config = dict(
    arch='vit',
    model='self-supervised image encoder',
    dataset='crops of objects in photos (Visual Genome)',
    train_examples=30875,
    image_size=48,
    crop_scale_min=0.2,
    horizontal_flip=True,
    translate=0.06,
    color_jitter=0.4,
    method='byol',
    norm='layernorm',
    norm_position='pre',
    hidden_act='gelu',
    mlp_ratio=3,
    head_dim=16,
    fused_qkv=False,
    bias='none',
    qk_norm=True,
    parallel_block=False,
    inner_norm=False,
    patch_size=[4, 4],
    conv_stem=False,
    layers=8,
    width=128,
    positions='rope',
    pooling='mean',
    register_tokens=2,
    projector_hidden=1024,
    projector_out=128,
    projector_hidden_layers=2,
    target_momentum=0.996,
    init='kaiming_normal',
    residual_init='none',
    optimizer='muon',
    muon_scale='original',
    learning_rate=0.0085,
    momentum=0.95,
    nesterov=True,
    orthogonalizer='newton_schulz_5',
    adamw_lr_other_params=0.0012,
    max_grad_norm=0.5,
    max_steps=5800,
    batch_size=128,
    epochs=24.0,
    lr_schedule='cosine',
    final_lr_fraction=0.1,
    warmup_steps=290,
    weight_decay=0.08,
    adamw_weight_decay_other_params=0.05,
)
Rows from block 4 of a small self-supervised image encoder, named by matrix and row number. Rows with one number belong to one neuron. Each number is 500 + 25 x the weight over its row's rms, rounded and kept within 0 to 999. All counts start at 0. Numbers have three digits each. After the name is the row's rms in percent of the matrix's.
After each neuron's rows are labels from the 100 images, of 14976, where the neuron reaches its highest value: "colour at peak" is the nearest of a few named colours to the mean colour under the peak. Only what is clearly more common there than usual is listed. The data: crops of objects in photos (Visual Genome). In brackets: how many of the 100, against the usual share in percent.
# fc1: MLP up (model.blocks.4.mlp.fc1.weight, 384x128), inputs 0-127
# fc2: MLP down (model.blocks.4.mlp.fc2.weight, 128x384, transposed), outputs 0-127

fc1.86 101:507538485557498466525471521525477496495518529474531515515461551473492489471451485478514516491529510541463508496503504468517525515447514493483484509486492477499484462454497514548494503521523518519510487492515547498510494509526509465498487427471468493552486512489484456528505479490498526510513502477496545531489515499562512503506481499497503500482543562518478484491524493507499453477494
fc2.86 104:478505495479494534454501511472498532516493481479499468543520496485522521479487527471557478499500565548469489510456500510536501528504507493494534555504469511487481497457513440496511479475480515529479513505496481480521522495515491519534505512489479539522517484462533492500498473509537521510446503461489508526551540486503489500477517467499511461501462499512489497488482455513501426513514
colour at peak: grey (68 vs 31.9)

fc1.39 089:468503491500475531475482498520463507451486467505528540532486475501489466564480535523484519447480471546463546506479516503512461527478518494536506460544489503493514495483507504536490463451501496506484503501522504520492511473466494487486512530503482501537515551516512515505461521572489496540494507499473484510496507476513507520518480496510466532504463508507448518492517490564517514498495
fc2.39 095:477519509490524466494485510501503466477528513494493510509528509510513500534498543555476497487504468488525534503556531500486473455472526509479452479543510523492491479489482501473489538495478490563477455507498515492446500476557459497529499488513465493531505534477560500514456464465521515500486476496499533485491469503530489461455496499497506536511520519529511524467504476531502500533482
colour at peak: white (47 vs 6)

fc1.223 050:495480496465520508461525488503519481491500480464518471528518559546485507499495500505415537537484541531507499507483545472525497508473458526515537473499487507504473454513534537495527504473503550519491462498491482474491499519488477495498525482505486502507521527488463489506491501509538523458510504482497504497535534499490445543507498523488485525493513477539516504499459450486552477533483
fc2.223 053:522506496523502482491542507481543521505501511471477502488449508491502477508508495533543538529517496543499494490483453491481515471514470495454480473565480487515562524516502489498481487498539485459501495537528499488481540494463478513525482462500503516473476503487495509530508464514499521509483454574485523487475529465521540469470509445478518505484489506493503484501529489495495534460457
colour at peak: brown (62 vs 32.3)

fc1.222 119:490535522511524515556467543523438536504487499486466530547497523510517479489504517563475466486504507462464498500512504495491560509540499501501474535488470535475481468491466496504497508529500499552521484526511519497506505470476512517527511486512516493523506545507480483491519521473509483529460524450480445506491516501508516499509497473453496477508426494510469506498496492485510476474534
fc2.222 127:523477467469480488511482479536530539501514512493459498495572503466506487479480546461540499481485536502536496490495521525521492511467423491523489446544499517530512517479501479499537518527464482513502496540483521494524508524561529494508488501498497513547463503465495482442512495502529516480480457477522482478492535498506495488526540529533487525500516480520505493470491479511485482501501
colour at peak: pink (28 vs 9.7)

fc1.210 082:509496537514506477476488499542505441466489511472505558539512531490507528499532469531493482463507507541522506468488536486533499492486530439491543475507486515470485548478486458510534494506510489451496484525513498483517513465503512455464479536499500472519546500497474497483494497533483496506506481460498460493463501466472492529522494511495504510505505537509489477583512455512513512489496
fc2.210 081:489487470498511505543477502477491553460515503490537459524513512540482501443531503493519493467528461429492530492505513470490487483523501493510465500492518463499526513527523491474534528519495472523471514500488509490523508540542494504531488485480481522523473487508492465521487508501465510506484529505507567503516480555511487495486501493505550441485462445536516530527488482533494529503511
colour at peak: blue (43 vs 0.6)

fc1.80 073:495549501511524505472471480493504553500527505514460515521527479514529476495504495549500497519447515511492492501519508528513521458473523516510527483451528465525490499509496526526492500526476488530522541506507528550472498464481537508548530495492525498531513524442533517451433457481471485483517478494502540502506530535495458497482498521482473480494513473510477449476515499501516490492522
fc2.80 072:489522506531510475519519530486470540508486504495515505540508516460436521529496501431474478460561513519495510453529524477550495540495498502503487500544521510503487478496476526482469504499456484515479481487478490464515507549516473482528494502489471487459501537536492468528517539504527497501477479522504426487459463515493514531534519491476515499495496524504499544495511510483482518501489
colour at peak: pink (40 vs 9.7)

fc1.46 106:466494530503522486542493497515519471510497535512458502499503541476501455513464462503494440520456480511465531537538515492501532513561513504507496502481509497486510513527524534476512479512487493523501492489479548477498478464545488523486488492463473440495521486518509547462461498484530501511478508487491519524547535542466483520497465514520487480537493467484488489461495547495524511478479
fc2.46 100:491513473535519526480521484500475482525496539489484539567487484493481527495527462531455484505498498473485459499480470537471505456500527532467547463509490491436490491536487532508515502500485518474490506491487539500516502462527502463496515520485488503522532487497514477539507529523529491503507488525497479468471489539542517502489466483515488546443447468504519494512462516517500523499546
colour at peak: black (35 vs 15.2)

fc1.45 089:488531507498501496454451473476495469536485496475502520489461511508494507488491515570492493500474483485469536450523530516535480508515473516504503453493509533494499483452501497517577445498475527476522530515480505527461495492475498502477541491450512515551463527513475523529503442535524484509457479519489492503488542489530504538524508493500480506522489533506495496507509512512497487476508
fc2.45 090:486544513471491514544451422484508493548501470479490489519484501528473450496485509491461491507530496450482537497529497488512453441508472485518483471504504510472496504519488511533513495498497537505524492494442544500438511530526462507519471484505505506506547474512524488522481488484520515500508461507477487497500511505531497483492503517504532486536548498484493473480516511524504514565519
colour at peak: white (64 vs 6)

fc1.98 073:457488487504466544477489527519512475513463501488518542497507502510518470517474524505481498493504455491482443498498501521566497431517479538457493513540522502524470482470481532514508515511493505454509489491554536489509431487482528504497493546470520483505455494493473515447480524497506484495498545518503475515537519512486492517530504479532472536487507484511517491495480507494494452533505
fc2.98 075:531530456506514473537501505479469516502492508503537538524500463488519460503479487514488532496552502539549485491520541459500472497483477513502543439494509507497508547504495491488483488502515450536465489461517506508509548528524509508508502490513499492519536477454494511504482428500517488517526500457491491441495482509466527525469519516507519502481511536528497504493506505554486532537523
colour at peak: white (29 vs 6); pink (28 vs 9.7)

fc1.150 119:480510572528468487528528529511539523497478525496490479472519550506533502508524483486519537475451517483496500487499561505522481521518489475501483546452523509517467519529481532493494456530513496484483531519466537503514460503505493491499503482494473539492480509488508497486495484473480471507464516487511487473466477500485533535470540496470495450504499493534489445541517466480536517469522
fc2.150 112:489480495530463490528458479476531459450493482491489498523539520477524502511548515495506516482463525524497475455462518485498462496483490516532495496510471481573541481458498496526495493524515483483517502517457519548529516488505478528520470432482486492527476464502501550525470464532504465473505508512537496498496541506506498537519507501486528509495451512477496503529542484492517489511483
colour at peak: brown (63 vs 32.3)

fc1.3 058:532533540500482529524512492498500557457487530501515511495512535496493512498524481495496489486472471499514437473512455503525485517497461510452556485502511470501499491470467516485549511519519500477530508528484540455529480456505468496503469521498499509494505536479489488515484487511507454510554564508484497489526502469524474481473500534479491509495467496507482461493522506540569519487502
fc2.3 057:481482566495473495482467483503509485469537475520510493495501512492529534482486468532466492513474489485491504461542506484486470518483475518480507526493522497543508490511512473537503499500523454497510461574522538487510541478492483473504450462469515493551482496485486480527470498530531499518502505532507492462496469515507514515507442481496496546470485537504543476486490508489506540473442
colour at peak: brown (61 vs 32.3)

fc1.108 087:529507490506543463530505490510498516467478499485544507524507549492523497526496510518485442457504477492486520498514498527539536478476468504521530463472537519465499506483517495536506519543447474518484480511498531512478480504519509445503472488516517487462480512490513520516524514508536516483503498515491448461533526478460501495526532515464458526478503463521474521471519513524490477447550
fc2.108 097:529541551542475472499468483519492476473497479483485501510498522548545542510465479475490525493549497539496518509516571503553521499514509516493476518498510463473532458483505453502524515494471491471457497483525498510460475533489501501498500522478479520474511510490527469490475499523485468510498460515492481513510538472512492482491557533487513506458471462511493556498469500512481500476523
colour at peak: brown (63 vs 32.3)

fc1.190 135:503511542488546490515528513519497492513478489544489474503499483485526454497516450520489493519525516488458486488521540498500526485514506492458564502463483492503497504519545489543545555523474501472479508500497519498465508514476491469509481522508487505418510495489556489496473544467535497478502527481503480467523489508448474506534550480475508468498494488483506520492502556494487491513484
fc2.190 139:515513500500503467524528516550510448520507519497520510532512484519501468513494472484508489470514524500481549497469498467484514496529494516495474522491478504453494524498511466518525505462505535508525491465465520534437514529504491497494526554515524522491523506527560461472471555439487478492506462513515461490507501534466481455444531514486466479477523503516489498479495498484496478519524
colour at peak: brown (61 vs 32.3)

fc1.12 093:514489459510544496481438541503509475535495528468490505518507498506475508539516513518488499490496531478510496520495512525514500512494521521516501539521464508530465492508539557480492469476465534433535499522472505443491510495507500482473499477469454494497522558528503528506491511490531538479467549487508502517505512507491451473464456490505502506487477533533487490540489508461479483505462
fc2.12 097:473461548477495519458451485488487506501477529492512501526464473531488496529482474550518465502527476512493503511540512560456492528427500531493503497513547515509520493494496488472483494498482531495518516475518496481473529472498520488499519508531521509518466483494495492458504531475511495511550472510475507532479469525487456515551484475499529521513481498523493467481532524491502567505462
colour at peak: grey (72 vs 31.9)

fc1.297 060:525531459491494492538513529480506544504492485498459508475504494527528469515498536511425532503481488541490496510498512488522526498511499510479512489464453469506490506558532493516517457468522515481489483472495543541546527464467500501455465495506502515472534495474494499473490513525503515546491502465466507494499489498531450470545469497469520506526484464512448528497543511523499503492500
fc2.297 053:484479532526516471480469492527479450462507511528497466539491512483481519530496506473505511500485506483520513453506492495520474486467501479512507463497505518471491505477500512516482489531506506483519510554502542440421494531500508506526518486522478488519500555505497495506487493471516515454481528544505477492504550457498535512518511493475536504543488536520550520490476527432501511501469
colour at peak: white (33 vs 6); pink (30 vs 9.7)

fc1.137 064:522522503490520514503507462505478486506479495506501510567504473495472492495485473509485495470548530523503477504545499514539440504470527531480527489526502491535469500464553483553488501492480488500465475531486501522461485496496517541466473513484485520502485532535506499535506468540489543520483495508471451473497490479478482538520496557505473496524504475497491474459516498563486519461508
fc2.137 067:472507487532489529478477504500491534557489498492493543445477546482498492539481472499527507493467456517459533512471474478505505511494487473532485478512490512468515520512539521481498494478503506530516516509463485469522482484499506444477493492532495491502493496447504472518480501523493475523540522489480499536495513529498478473523464454483479486456508572482511522524483498497575494523535
colour at peak: brown (63 vs 32.3)

fc1.324 053:515523488518475519531548554506558483505473553539523482504522478561484491511479526530485493497473496482470529510492498528485520490486467481463510491514492521476513490461475490502484519498513503474500506508508514449507516496503527511441499509473476503492505505534493488494493510509519474498438522538498503501486497491505469482437483514494466491490482460487457530490468506571504487444548
fc2.324 047:510507510500544485508486520494468590493495482464501492527542541478480463444522456526523482493489485500487504508544532453460476506542507516498491486511496502501511533555454506492501499501466521519473486496497505513503524497491487489535461501539499517531459527478473487485480478477454539494506567481468468517500496519503473496516527490497507517514528472493484523503523475455499515530486
colour at peak: black (46 vs 15.2)

fc1.355 121:500494492534493525492485489489510556541453548475566492463510468503564475455464493474518509467498514514520506483480527472493506536495455539531505532505519525504509447497490525487549504506454513464461468514519499508508503478521507480453479494490521501510518482549533546509500474496511501445492485514471469503466498542481527476498497519480518524499497480486493514504504512462510502485492
fc2.355 120:483525506500484539500499489525546495475465467493491506456485478493568486444487510468520515499483497485532468488491492550537460532519474514519467475523518543525477484521534444541474492520510494497513489467530499473531449458467493502510511525522524490487481467502474521497532494547523530511486480497490451507508505466537524497538506478504516510483510498527472482532497548489502482514509
colour at peak: cyan (27 vs 0.9)

fc1.142 074:493468483551466491521526510506502468459494508521475478442462509555538443534473479506527543478500505510474483510493510513488465496502518475456494490508518491475490548482487504536544507499502484484465479483515546553509513520509511492471511537494475514505446505488488491502496504504469518488535525507536462487496523510525484539524508462493475493528493504488482549464540459475494513468518
fc2.142 073:519525506530530504497504507503501498432468498491521473488514538512502547549527509510493521500500537492501463478501555501475462478498515458530504491484536490446524513548507511455498531512505470509520469468473509500507494489533531488484489543481524463486508484473525525535496484534531465480482542506479464536506465490519520494491494509517461472505432502513477507497458530515461487477499
colour at peak: white (65 vs 6)