Weights of a small self-supervised image encoder: 48-pixel images, patch size [4, 4].
Rows from block 4 of a small self-supervised image encoder, named by matrix and row number. Rows with one number belong to one neuron. Each number is 500 + 25 x the weight over its row's rms, rounded and kept within 0 to 999. All counts start at 0. Numbers have three digits each.
After each neuron's rows are labels from the 100 images, of 14976, where the neuron reaches its highest value: "colour at peak" is the nearest of a few named colours to the mean colour under the peak; "peak at" is the part of the image that holds the peak. Only what is clearly more common there than usual is listed. The data: crops of objects in photos (Visual Genome). In brackets: how many of the 100, against the usual share in percent.
# fc1: MLP up (model.blocks.4.mlp.fc1.weight, 384x128), inputs 0-127
# fc2: MLP down (model.blocks.4.mlp.fc2.weight, 128x384, transposed), outputs 0-127

fc1.75:485498487498486481432492511479495482508480485514527511477469486512495486463461456508537536477511524507480493523461533495515516492441521506535492522530486508496518498510516516524515504523539487538516498452492481488480523503476509511485519462511484520538496486516489522492546531554424531533455499494502478442489525504474514482498496461490516500503507461522523534544481481548500505459513
fc2.75:520460504527525479519491494500510480501457479527532538467543493477510528519497480491518487543531538490484474493510499513486401523461543504483528540509501490491502485487530464512528540498529513476538456488494508470471506496471449519488503464520449497485485524497529502532512494510505483534500542517439495489500493519511505496504480478466466521486499482456515487493517506551519490495507
colour at peak: black (45 vs 15.2)
peak at: centre (34 vs 11.1)

fc1.160:481482443454476510502477517494536486484521479501464471519468518544522521486479478544523489486522551519488493504467549497476503531490523484539554491498480510477500499463451473552479489542519482485528489491558519498484503513505502481478509516487484491507501506538497518513490495489521500498495499504455539488522496485509477527564456519460502549502491528458540505516492494483467465520518
fc2.160:524492517523455527521491456512465453509506495474529480495544502464477462478541475487505487480486538509501470506487505521488481502521474564500522522495482517522520466487524508483475512495507507488480502538547538511506491512506509516523495505505448545528503539470472512490523459488517458497520512535506450506525470554507519525503472494525482476507474524489422490499507509499523543460493
colour at peak: pink (25 vs 9.7)
peak at: top left (35 vs 11.1)

fc1.138:481513547529493470491467508496495486498511469508496501531523480490511478437446507549503504530513502497468523521532500545512472548509501433517545514504472490528543473471489501493495505504490492448486492477491480534456509461525514491472471492494526501490490504502503559530523511460487505533535493498537504483508542463490477530471528472511529466516529490502522464470475511527510495497528
fc2.138:520502516497508516474489518517524500502473532499522499488506528496451465560482480470495478471470517550515522520493443516520520532499483537515488520484521492475457488494527501508486485477479532519492460508543512402541463469504499512503523531512519523511500496504496504475500517464516488507474506503511481504507486487496479543493505516487441536489484533518479491565542446499498515483512
colour at peak: grey (69 vs 31.9)
peak at: top centre (35 vs 11.1)

fc1.152:483481442546486521473498523523472514513478519533465496497512539466508487461523495443501462508494487561474476524500495501530480522553477506506478491497495494545484465482527512479502451483502520525525477476511567537504508496522464536489521490477485481505492458466473532468505495482491514469475496497524466492498528521538512500479468513501481531519477505560477478520515523513503533490483
fc2.152:506469487487493509519480497514470504449478536504477544480499539518501496498480498492515507452547504489519491537517492487484493529492488497518520540461469499502489515504473529522547502510527511460519536474451511492496491454491488494504488571479545520473514487500540465516533488499514501468474533532483474453486515503473485465464506521522491522496498473444464509472480482500515499578513
colour at peak: green (38 vs 0.8)
peak at: centre (30 vs 11.1)

fc1.30:472522526499526497519516490535510497505489510472512481520523524443483475515512507444514469524444479499478476518553498493516467496527490533503511528489517516504506517477490537481517490539560467449512500556504538514468508440503464522510468503488473527477508491486523513513494459511484487483480507535459512526523515503531488499505484513461518516450493462490519534468503537484528463473478
fc2.30:469499517508458491461484533487552484482568518519490507498451503520511528475499474508473525518506502481516511513470431515491527534491473485515485496467457519504479493523535478479502502492496471471526504464523545506517507499519526487485461457489512480515513540526473524495536527495471544507514535471518497482504501493475516469473462535538530481514539514523479489544496445494498525515475
colour at peak: blue (42 vs 0.6)
peak at: centre (44 vs 11.1)

fc1.265:500525482475493466480481480533484470520526482486493483493541524509525510491506492517454522524514475476520467475478491508488489482442489476508517557519457502446502469492466473539528533548468489499477472494487533501504500473502545532516486486506543468535544572498479497522512521510474529520480463497478452499525511527494489516511507519506474490513502499559475526484465477514494524509488
fc2.265:539524486457480541465456523540510516470495484483489505536498506486514523500509506469476519545495447467463500487440473523484464530481492518552522505479495524514509497511505497507541479532529478520501525481485471530495508492508513515505518494543508507491464537497482518549539481490467439488483514481458482480516545540495497483490519526478506485500492471526466505503484541463500543519471
colour at peak: grey (67 vs 31.9)
peak at: middle right (29 vs 11.1)

fc1.99:518500479522456474509479533510499503453525523473491509518507557538532488535506515504545518492533486500476483515513536508540490438505524540491496510548459435520498502491510518491516532513478517518477470470509489512477429459460481482488489517506455477502505500467475478492467492524538539473521528460499438495492523518501499519508508474484489507505512503525503513499500484508471492539521
fc2.99:475476473479498467541485506503478551510555503498520515524512489491498436526445505466523489522468521500511466534516519503493484501514498492485513449485498479517484507517498489460492517493521479538515486452490493514521516491532484507494479523522547523514473489516473516493434458512510510528464491505543532505466470514508514509508499538494512464491443500521435511541508482511448522490492
colour at peak: pink (40 vs 9.7)
peak at: centre (27 vs 11.1)

fc1.56:513518488550505479505512478456485496462529520475501477458478512488479516480522483491481451478501526538507515551493499553501484491509489528510542509515511513477495496488495500546500494494458446509498518482508538526455493511505500525502498483540494500504568505530494488502466470502517492486477514571500476460489482520487478503474519461526456502549481453477491499469462496535520533532509
fc2.56:544494492494518494511514507516545498481493459447486470551521517487534545493507452498497484496506500529505520482497503443461486505529528525464472472519480515530502512492471504496485455513481549523483508486495479537532492544521480461465506502493497477532444499531478502490490486507508500530520499490508502470536458505501506530499536491530471498456520488514434493519542551475468500483481
colour at peak: white (47 vs 6)
peak at: top centre (32 vs 11.1)

fc1.203:495490449539549499517503499547490488524515529484516481509518532507454520537482476493521498465495495501433529486546449496514520490499506492511501510485447542521512495517506533543461487524461499486493489488484495513501482467519481513471459500503485496470502534543467542503513521473473527479467505486455522529494480494503485496516546532520532479537465525490496525491497519550484484455494
fc2.203:483505538485498540474463477482475518502487471515469523509445514489487435490530521472516507532486523515519475538482508467519508533480439491540478498492462514484517466473514510486514491500541490495468516506472516476523470513512513501537527534498530516498537479481501523513534520545523492546491521476537488505519520484466503482480470516444543482494504488505519485516476440531513495546520
colour at peak: cyan (26 vs 0.9)
peak at: top left (32 vs 11.1)

fc1.261:494536518515507518534521512487490501504500507496544501526511540446503493489515509459507481499490531512517442449494513493513504526538527491502486554563524504483481474527494482509462506516495457499493525509504525486484511509474455486506495467436475485457499517415463510474544464486518527465488522523469508480537509514542510510514476511525519514476488500511477493476487497509523482540490
fc2.261:504472520525488492449534503497532488494499497471476495520478473509500526496483497514542481531503505476494521500480444527487492479449524505488526498514457527520481524511445557548477468536526547466503475529530470504468492503516489524518465496505498520526508472509510497513543511474470500485511486494526503535489526496479525483476486450522552461477508533523506497541522467485486445471474
colour at peak: brown (61 vs 32.3)
peak at: centre (61 vs 11.1)

fc1.164:491500498532514514481465473499541490541539518477498495544446544515510508551521504484471495472558551495494491465521504520493493465504499508489529470547461455540471452519477516519499480511488472521514502503513510524457502471471498508508512480520481465517514482508469544511485524480536472484514487520472476436494493533501481501460479518507471496494537492521484520469514504510481509551510
fc2.164:450492538508513577499482482484495555496490491480496532483484487471502495456553470485500476468489515531478501494448531503507462519521498519473539489500495519512477492488538481484456492528533543484518519497493451512553517523524497461472488492502467469560493476526456536502498474514539502520481527516496510525524493493503516494513513536531502476502480516510483466474476528501470492486526
colour at peak: white (44 vs 6); pink (28 vs 9.7)
peak at: top centre (50 vs 11.1)

fc1.276:485522490484442517518472480524514524515461515489521506529457486519496513480457483543506449460492489481475469530486525477501524538486522489453532529520471525500545489460454495481507454510505515499546524530494537476507497515528460490525527452454503527530508506501504486534484517493524514506448500502477523484492511507522476520526449523502523512542497486502467460518499509503471483504524
fc2.276:495514473451478531541491509551520483517525513473487490566513530475489452524475463464497505493491514498482502488519501537498537526533515510491532499477488515496455519463479523462498490506445551473517502483517516512477508515505522526551511505525489565495526514472471519493486475504476480481502502558447530496489503523505509486514467473503461513457470528481483459503524488490495481509503
colour at peak: pink (34 vs 9.7); white (27 vs 6)
peak at: centre (36 vs 11.1); top centre (30 vs 11.1)

fc1.343:509514474463473496465508493512523444493479534491525510500537522522490442469503515498501496463521491514504460522484529504544550519527480492510530519482467508505489488482497521460544478466522466448548556507516471498502464483497484487476499571490512499491479507542516485492526497521484484490541520512497514512528485524468482491523501499498521501503548464495491502511466554517497454464514
fc2.343:540489484469532513491520482466479457521536560493520501522535531501476443533519440457467494497506521509497467496462473510514484504485498500570539482517516484482479530494512498468491516503477509476481459497470460510547471528497480534482526497475489521511536533513478515493489501494510526514532542487503508492531500525499498477504465506472491467511538497501481513519458544542534494502483
colour at peak: grey (63 vs 31.9)
peak at: top left (27 vs 11.1)

fc1.1:489496467528470515523472521515518532492493513517525491504505497527497483505438525508511487500497483472473429512490493510494516513496506511504531511457496503494522502476532498497486515509478485512485533497457527518482493553520512516468465501522451525526510500511462493479486528479495492527556497526532505476509453542508530497538543509554539515478518481544437501487441521537495459488499
fc2.1:518545529491492485481526508472507447493486513468472516495487507471494528517539486498517515469501519493513572545545488504511500498487483470500502522500517481499481475490469472500540487482502516511540528515544481488512513474491485472495489547475523490473502502484525473541527446478495489486471517489482523526492537475518465501462475492450485501546503550493554472490503451471524532541523
colour at peak: grey (66 vs 31.9)
peak at: centre (38 vs 11.1)

fc1.280:513487461470489503535543536515471487485519492510504489479511526509526453499484474520477476498481501506512520474486482509459472534470554509515526512462466500506483496489442537497514536516521489470472488493519537541502463535485460450545468456495507492494504518533494455511485506507499508552516505546493534478473484477524512475539518475516453468541499508485498537484516484509497478477531
fc2.280:503475535464537505497476488507482463459471482512498477515518510473531526513450485564550473495525481495513475521483502502468488469489506485489501502530467533534515501525480493530575516496471523512501496441459484483510513489502498511513480494485516545527518476464514492506486499493504468504474605487514475524478515490465477480510514517505536523521468494490506501508494517496487468537495
colour at peak: pink (26 vs 9.7)
peak at: centre (29 vs 11.1)

fc1.162:472493471491504511507483480471489530504504515490518479498487497476549506509504492507500483519499518489490521464503466532538517499503530528510503485522493502493488505518472507513492528558488483493479549451515453473535490514500497507483546545478521487496522471492468512539516504499489481493536524539475529547465490550558524497469450486537485500498484465486448498495471414502515533469508
fc2.162:513494471485504499509458531535519498526504467511463504527505481493506550460516511462506438461492492462546502490499521487491513486516519484488517477504486499514522493482481505490534543515526504459500499495511498524510538467475512582525444434482485496496476537557536505493454491486481497475533498486497513491539491510505474490548494510495519499493483532489474462491554530494481491500491
colour at peak: green (26 vs 0.8)
peak at: centre (33 vs 11.1)

fc1.130:482509486471468481516494514514512477502479469519522475506467505519508484467460537542552472508515521484460480509495505526533488499518520497460507512488472475503496487462483470523499496493535521499494478489511497502542486524505493469484539520495482509500481521527508491521528430536502490517524478513469440557526537437514465494572517471559493496545490528498514501490482479513502488477507
fc2.130:542517503455496509526527504539515454502524459493468461488461508496504524470494530517469516523523544486486489478517506503473476451481504505509504550478469503476502498494474480528518530490510513521500453469495509499482477578519536529500498508462495509545525485479550480513455491527535513514506499483515494548520499521473523497503509512504506445472460509488526458507474509468547506502483
colour at peak: white (60 vs 6); pink (27 vs 9.7)
peak at: top centre (31 vs 11.1)

fc1.307:494493493505454539521496504530525491541538447467490482503524507520511478495481483491526505524467484492470535522493497511551499513482511572508494517466503509517506505469502514525495475541444482489490491450543522525510482509473491493489524509481483500453506516495455467548474537481495509495493531500501556484504477501533494530477503516548517512491496499463476492440530478468533524466476
fc2.307:505487479489529498486514481527497500472499516529472527503474525564541471490495514492485528485458478570514498481504490494498461515496511468550463521485523482539476500509485509491514467532501487525419552496480500530510521484546513492479472494490527510503469474511491491492517527513453529493512512481501483497476494465471513483517529526503508501485477527461494468479554448513548505511534
colour at peak: red (28 vs 0.7)
peak at: top centre (41 vs 11.1)

fc1.266:523512435496551486494514488508536531505494454485502507525458495505508491497492487508525491508497459496498487520527499515506525490534513530444498572500478467486497453512480454502462489478527533490526496466500510527432484502518498488505498460500473474493486483499555495484526506461494556542491511504481516476504505495489501502532534466498489535461491493499492530490469462539513489498553
fc2.266:517515515465505516487520450535472480522521488482462465527507512516465556486476510513492510496492478473440450528504493509512493502501531517501504491508484465498495505459483511503498513533486484460466477493515514536531521521510438541504525473514530486504426494472454537531494481485516488539465537444489521470498499459509538517506494519515500466504534519509483482537519520510506504527502
colour at peak: pink (48 vs 9.7)
peak at: centre (42 vs 11.1)

fc1.109:465512474502485547479480496510479459465519510505491512549555527486498470517495485499492451483527517525487505492503538543498500506504498455512472516467543486521505492543468500513464536476509505520508465510491498507499455469514520552520507537474459497482461522491490483496496427504504544462502467560491551475517530505533505492533499505531488495524536509521473502477509480526511495511498
fc2.109:487516499519477537511488504487463533522483531469454478487467446472551511507467501505510465467503528495446538538491509509477535459500512481471539483504484488483524455534492495519512484526505494517449514507511528500495501512489477476460473508483502461530512503457509521509494486505536482483517524512524465537539526461493497510502496518502495575498485541489494516482520457525499458459511
colour at peak: black (70 vs 15.2)
peak at: centre (40 vs 11.1)

fc1.334:535496488440476503498461502500520468496535496505508452497534470510520467458471533547492475483452501516507471501521515525502522565506511495502498531496489494519484507522515495492499467508526476474483516489524504520505469508518522489463531529496515503525490515503510575495505488534508539519575465513512479459489441502530481497502446505503504535496513506468458475471502492463480510514498
fc2.334:451507488533501499481446491534529514522475523531503490493499549528493551496498481473545502519510528465449521509502521511491498477505496532512469474465495487471488493478472495450435554509528510508489526494563509466462525480481508470518468510518500453481536482519535461498508473527521484497498509478468463504520491533500506513492500494476501479511469483535544510520494482474524530493522
colour at peak: black (43 vs 15.2)
peak at: top left (48 vs 11.1)

fc1.215:498507473494483480447528478492504532511505516488498478509432474471561441504461487485496492539492507472529503490506493476519508491478484514532536476491488467501540466524472493490432519514485503515463528476482509509497442504532536510548483522548492520489513503505509516525487515529486490491511484502477516465503515510511461536533503499535481471453521488548523470495529524507547489505486
fc2.215:505496504513484509503534530489537525483461511479475498487523448488443534514538500512541515519466508517498521519531515501526506516472462478486486491505488484510508512451488482537514522542513471507500505514507498483520501460429508493507454536497506502538504467504454461472453494502528533495492540545491523486526469547488522488494513559481509508488458517502508500518471493445490538511523
colour at peak: white (59 vs 6); pink (33 vs 9.7)
peak at: top centre (35 vs 11.1); top left (33 vs 11.1)

fc1.281:484514457502470518530491483483501473523476537503545508493492525449480519524562486547495492492493516508510488488482517551519492503492528496490530501480544512502487499517434533514485513484528489518527491509465546536518479473493491497453501493445504502511494504502498485462504493498504480502503486487494531501467489544556512517412478490518533497496497503473508514458493455523556515514510
fc2.281:542511479511527505495507523489510511518508512509462521490492487543478508512448525539509485504456510529478472532463490474486467499503514519517522538466497507508492469505500500549504464478498464485524485465518521501471536502508512526500439483456502510498530492485532469486505447497536491499530535540509473495543499474469442512534519522502525508519513497464491430518516477456500496511543
colour at peak: brown (61 vs 32.3)
peak at: centre (44 vs 11.1)

fc1.303:504475478490460544496528492541527486497476536464477524484501532477501445492492441498533499520558484539531525531490526541524470513502504464498533503496482494515499489459512521530491480513474495509471487522533508466502496502516512515499515487468508485491536497482513481474425458489497522507489465499508521475480503544521459537527488472497487517462555481481523515506523533551493484507504
fc2.303:511485496475477502510515487462460521503511525495547501525475487456533536538441505498500436470503513506483499507503503474496465538522525519524487510544479477534491515498526483456504520473519503493561492481509487469549539536513472474479499504543460504515445534489465491505490492492457505515493511531471539512522515519512497509503493481506463477491459510483486510491503473518495552534546
colour at peak: pink (25 vs 9.7)
peak at: top centre (49 vs 11.1)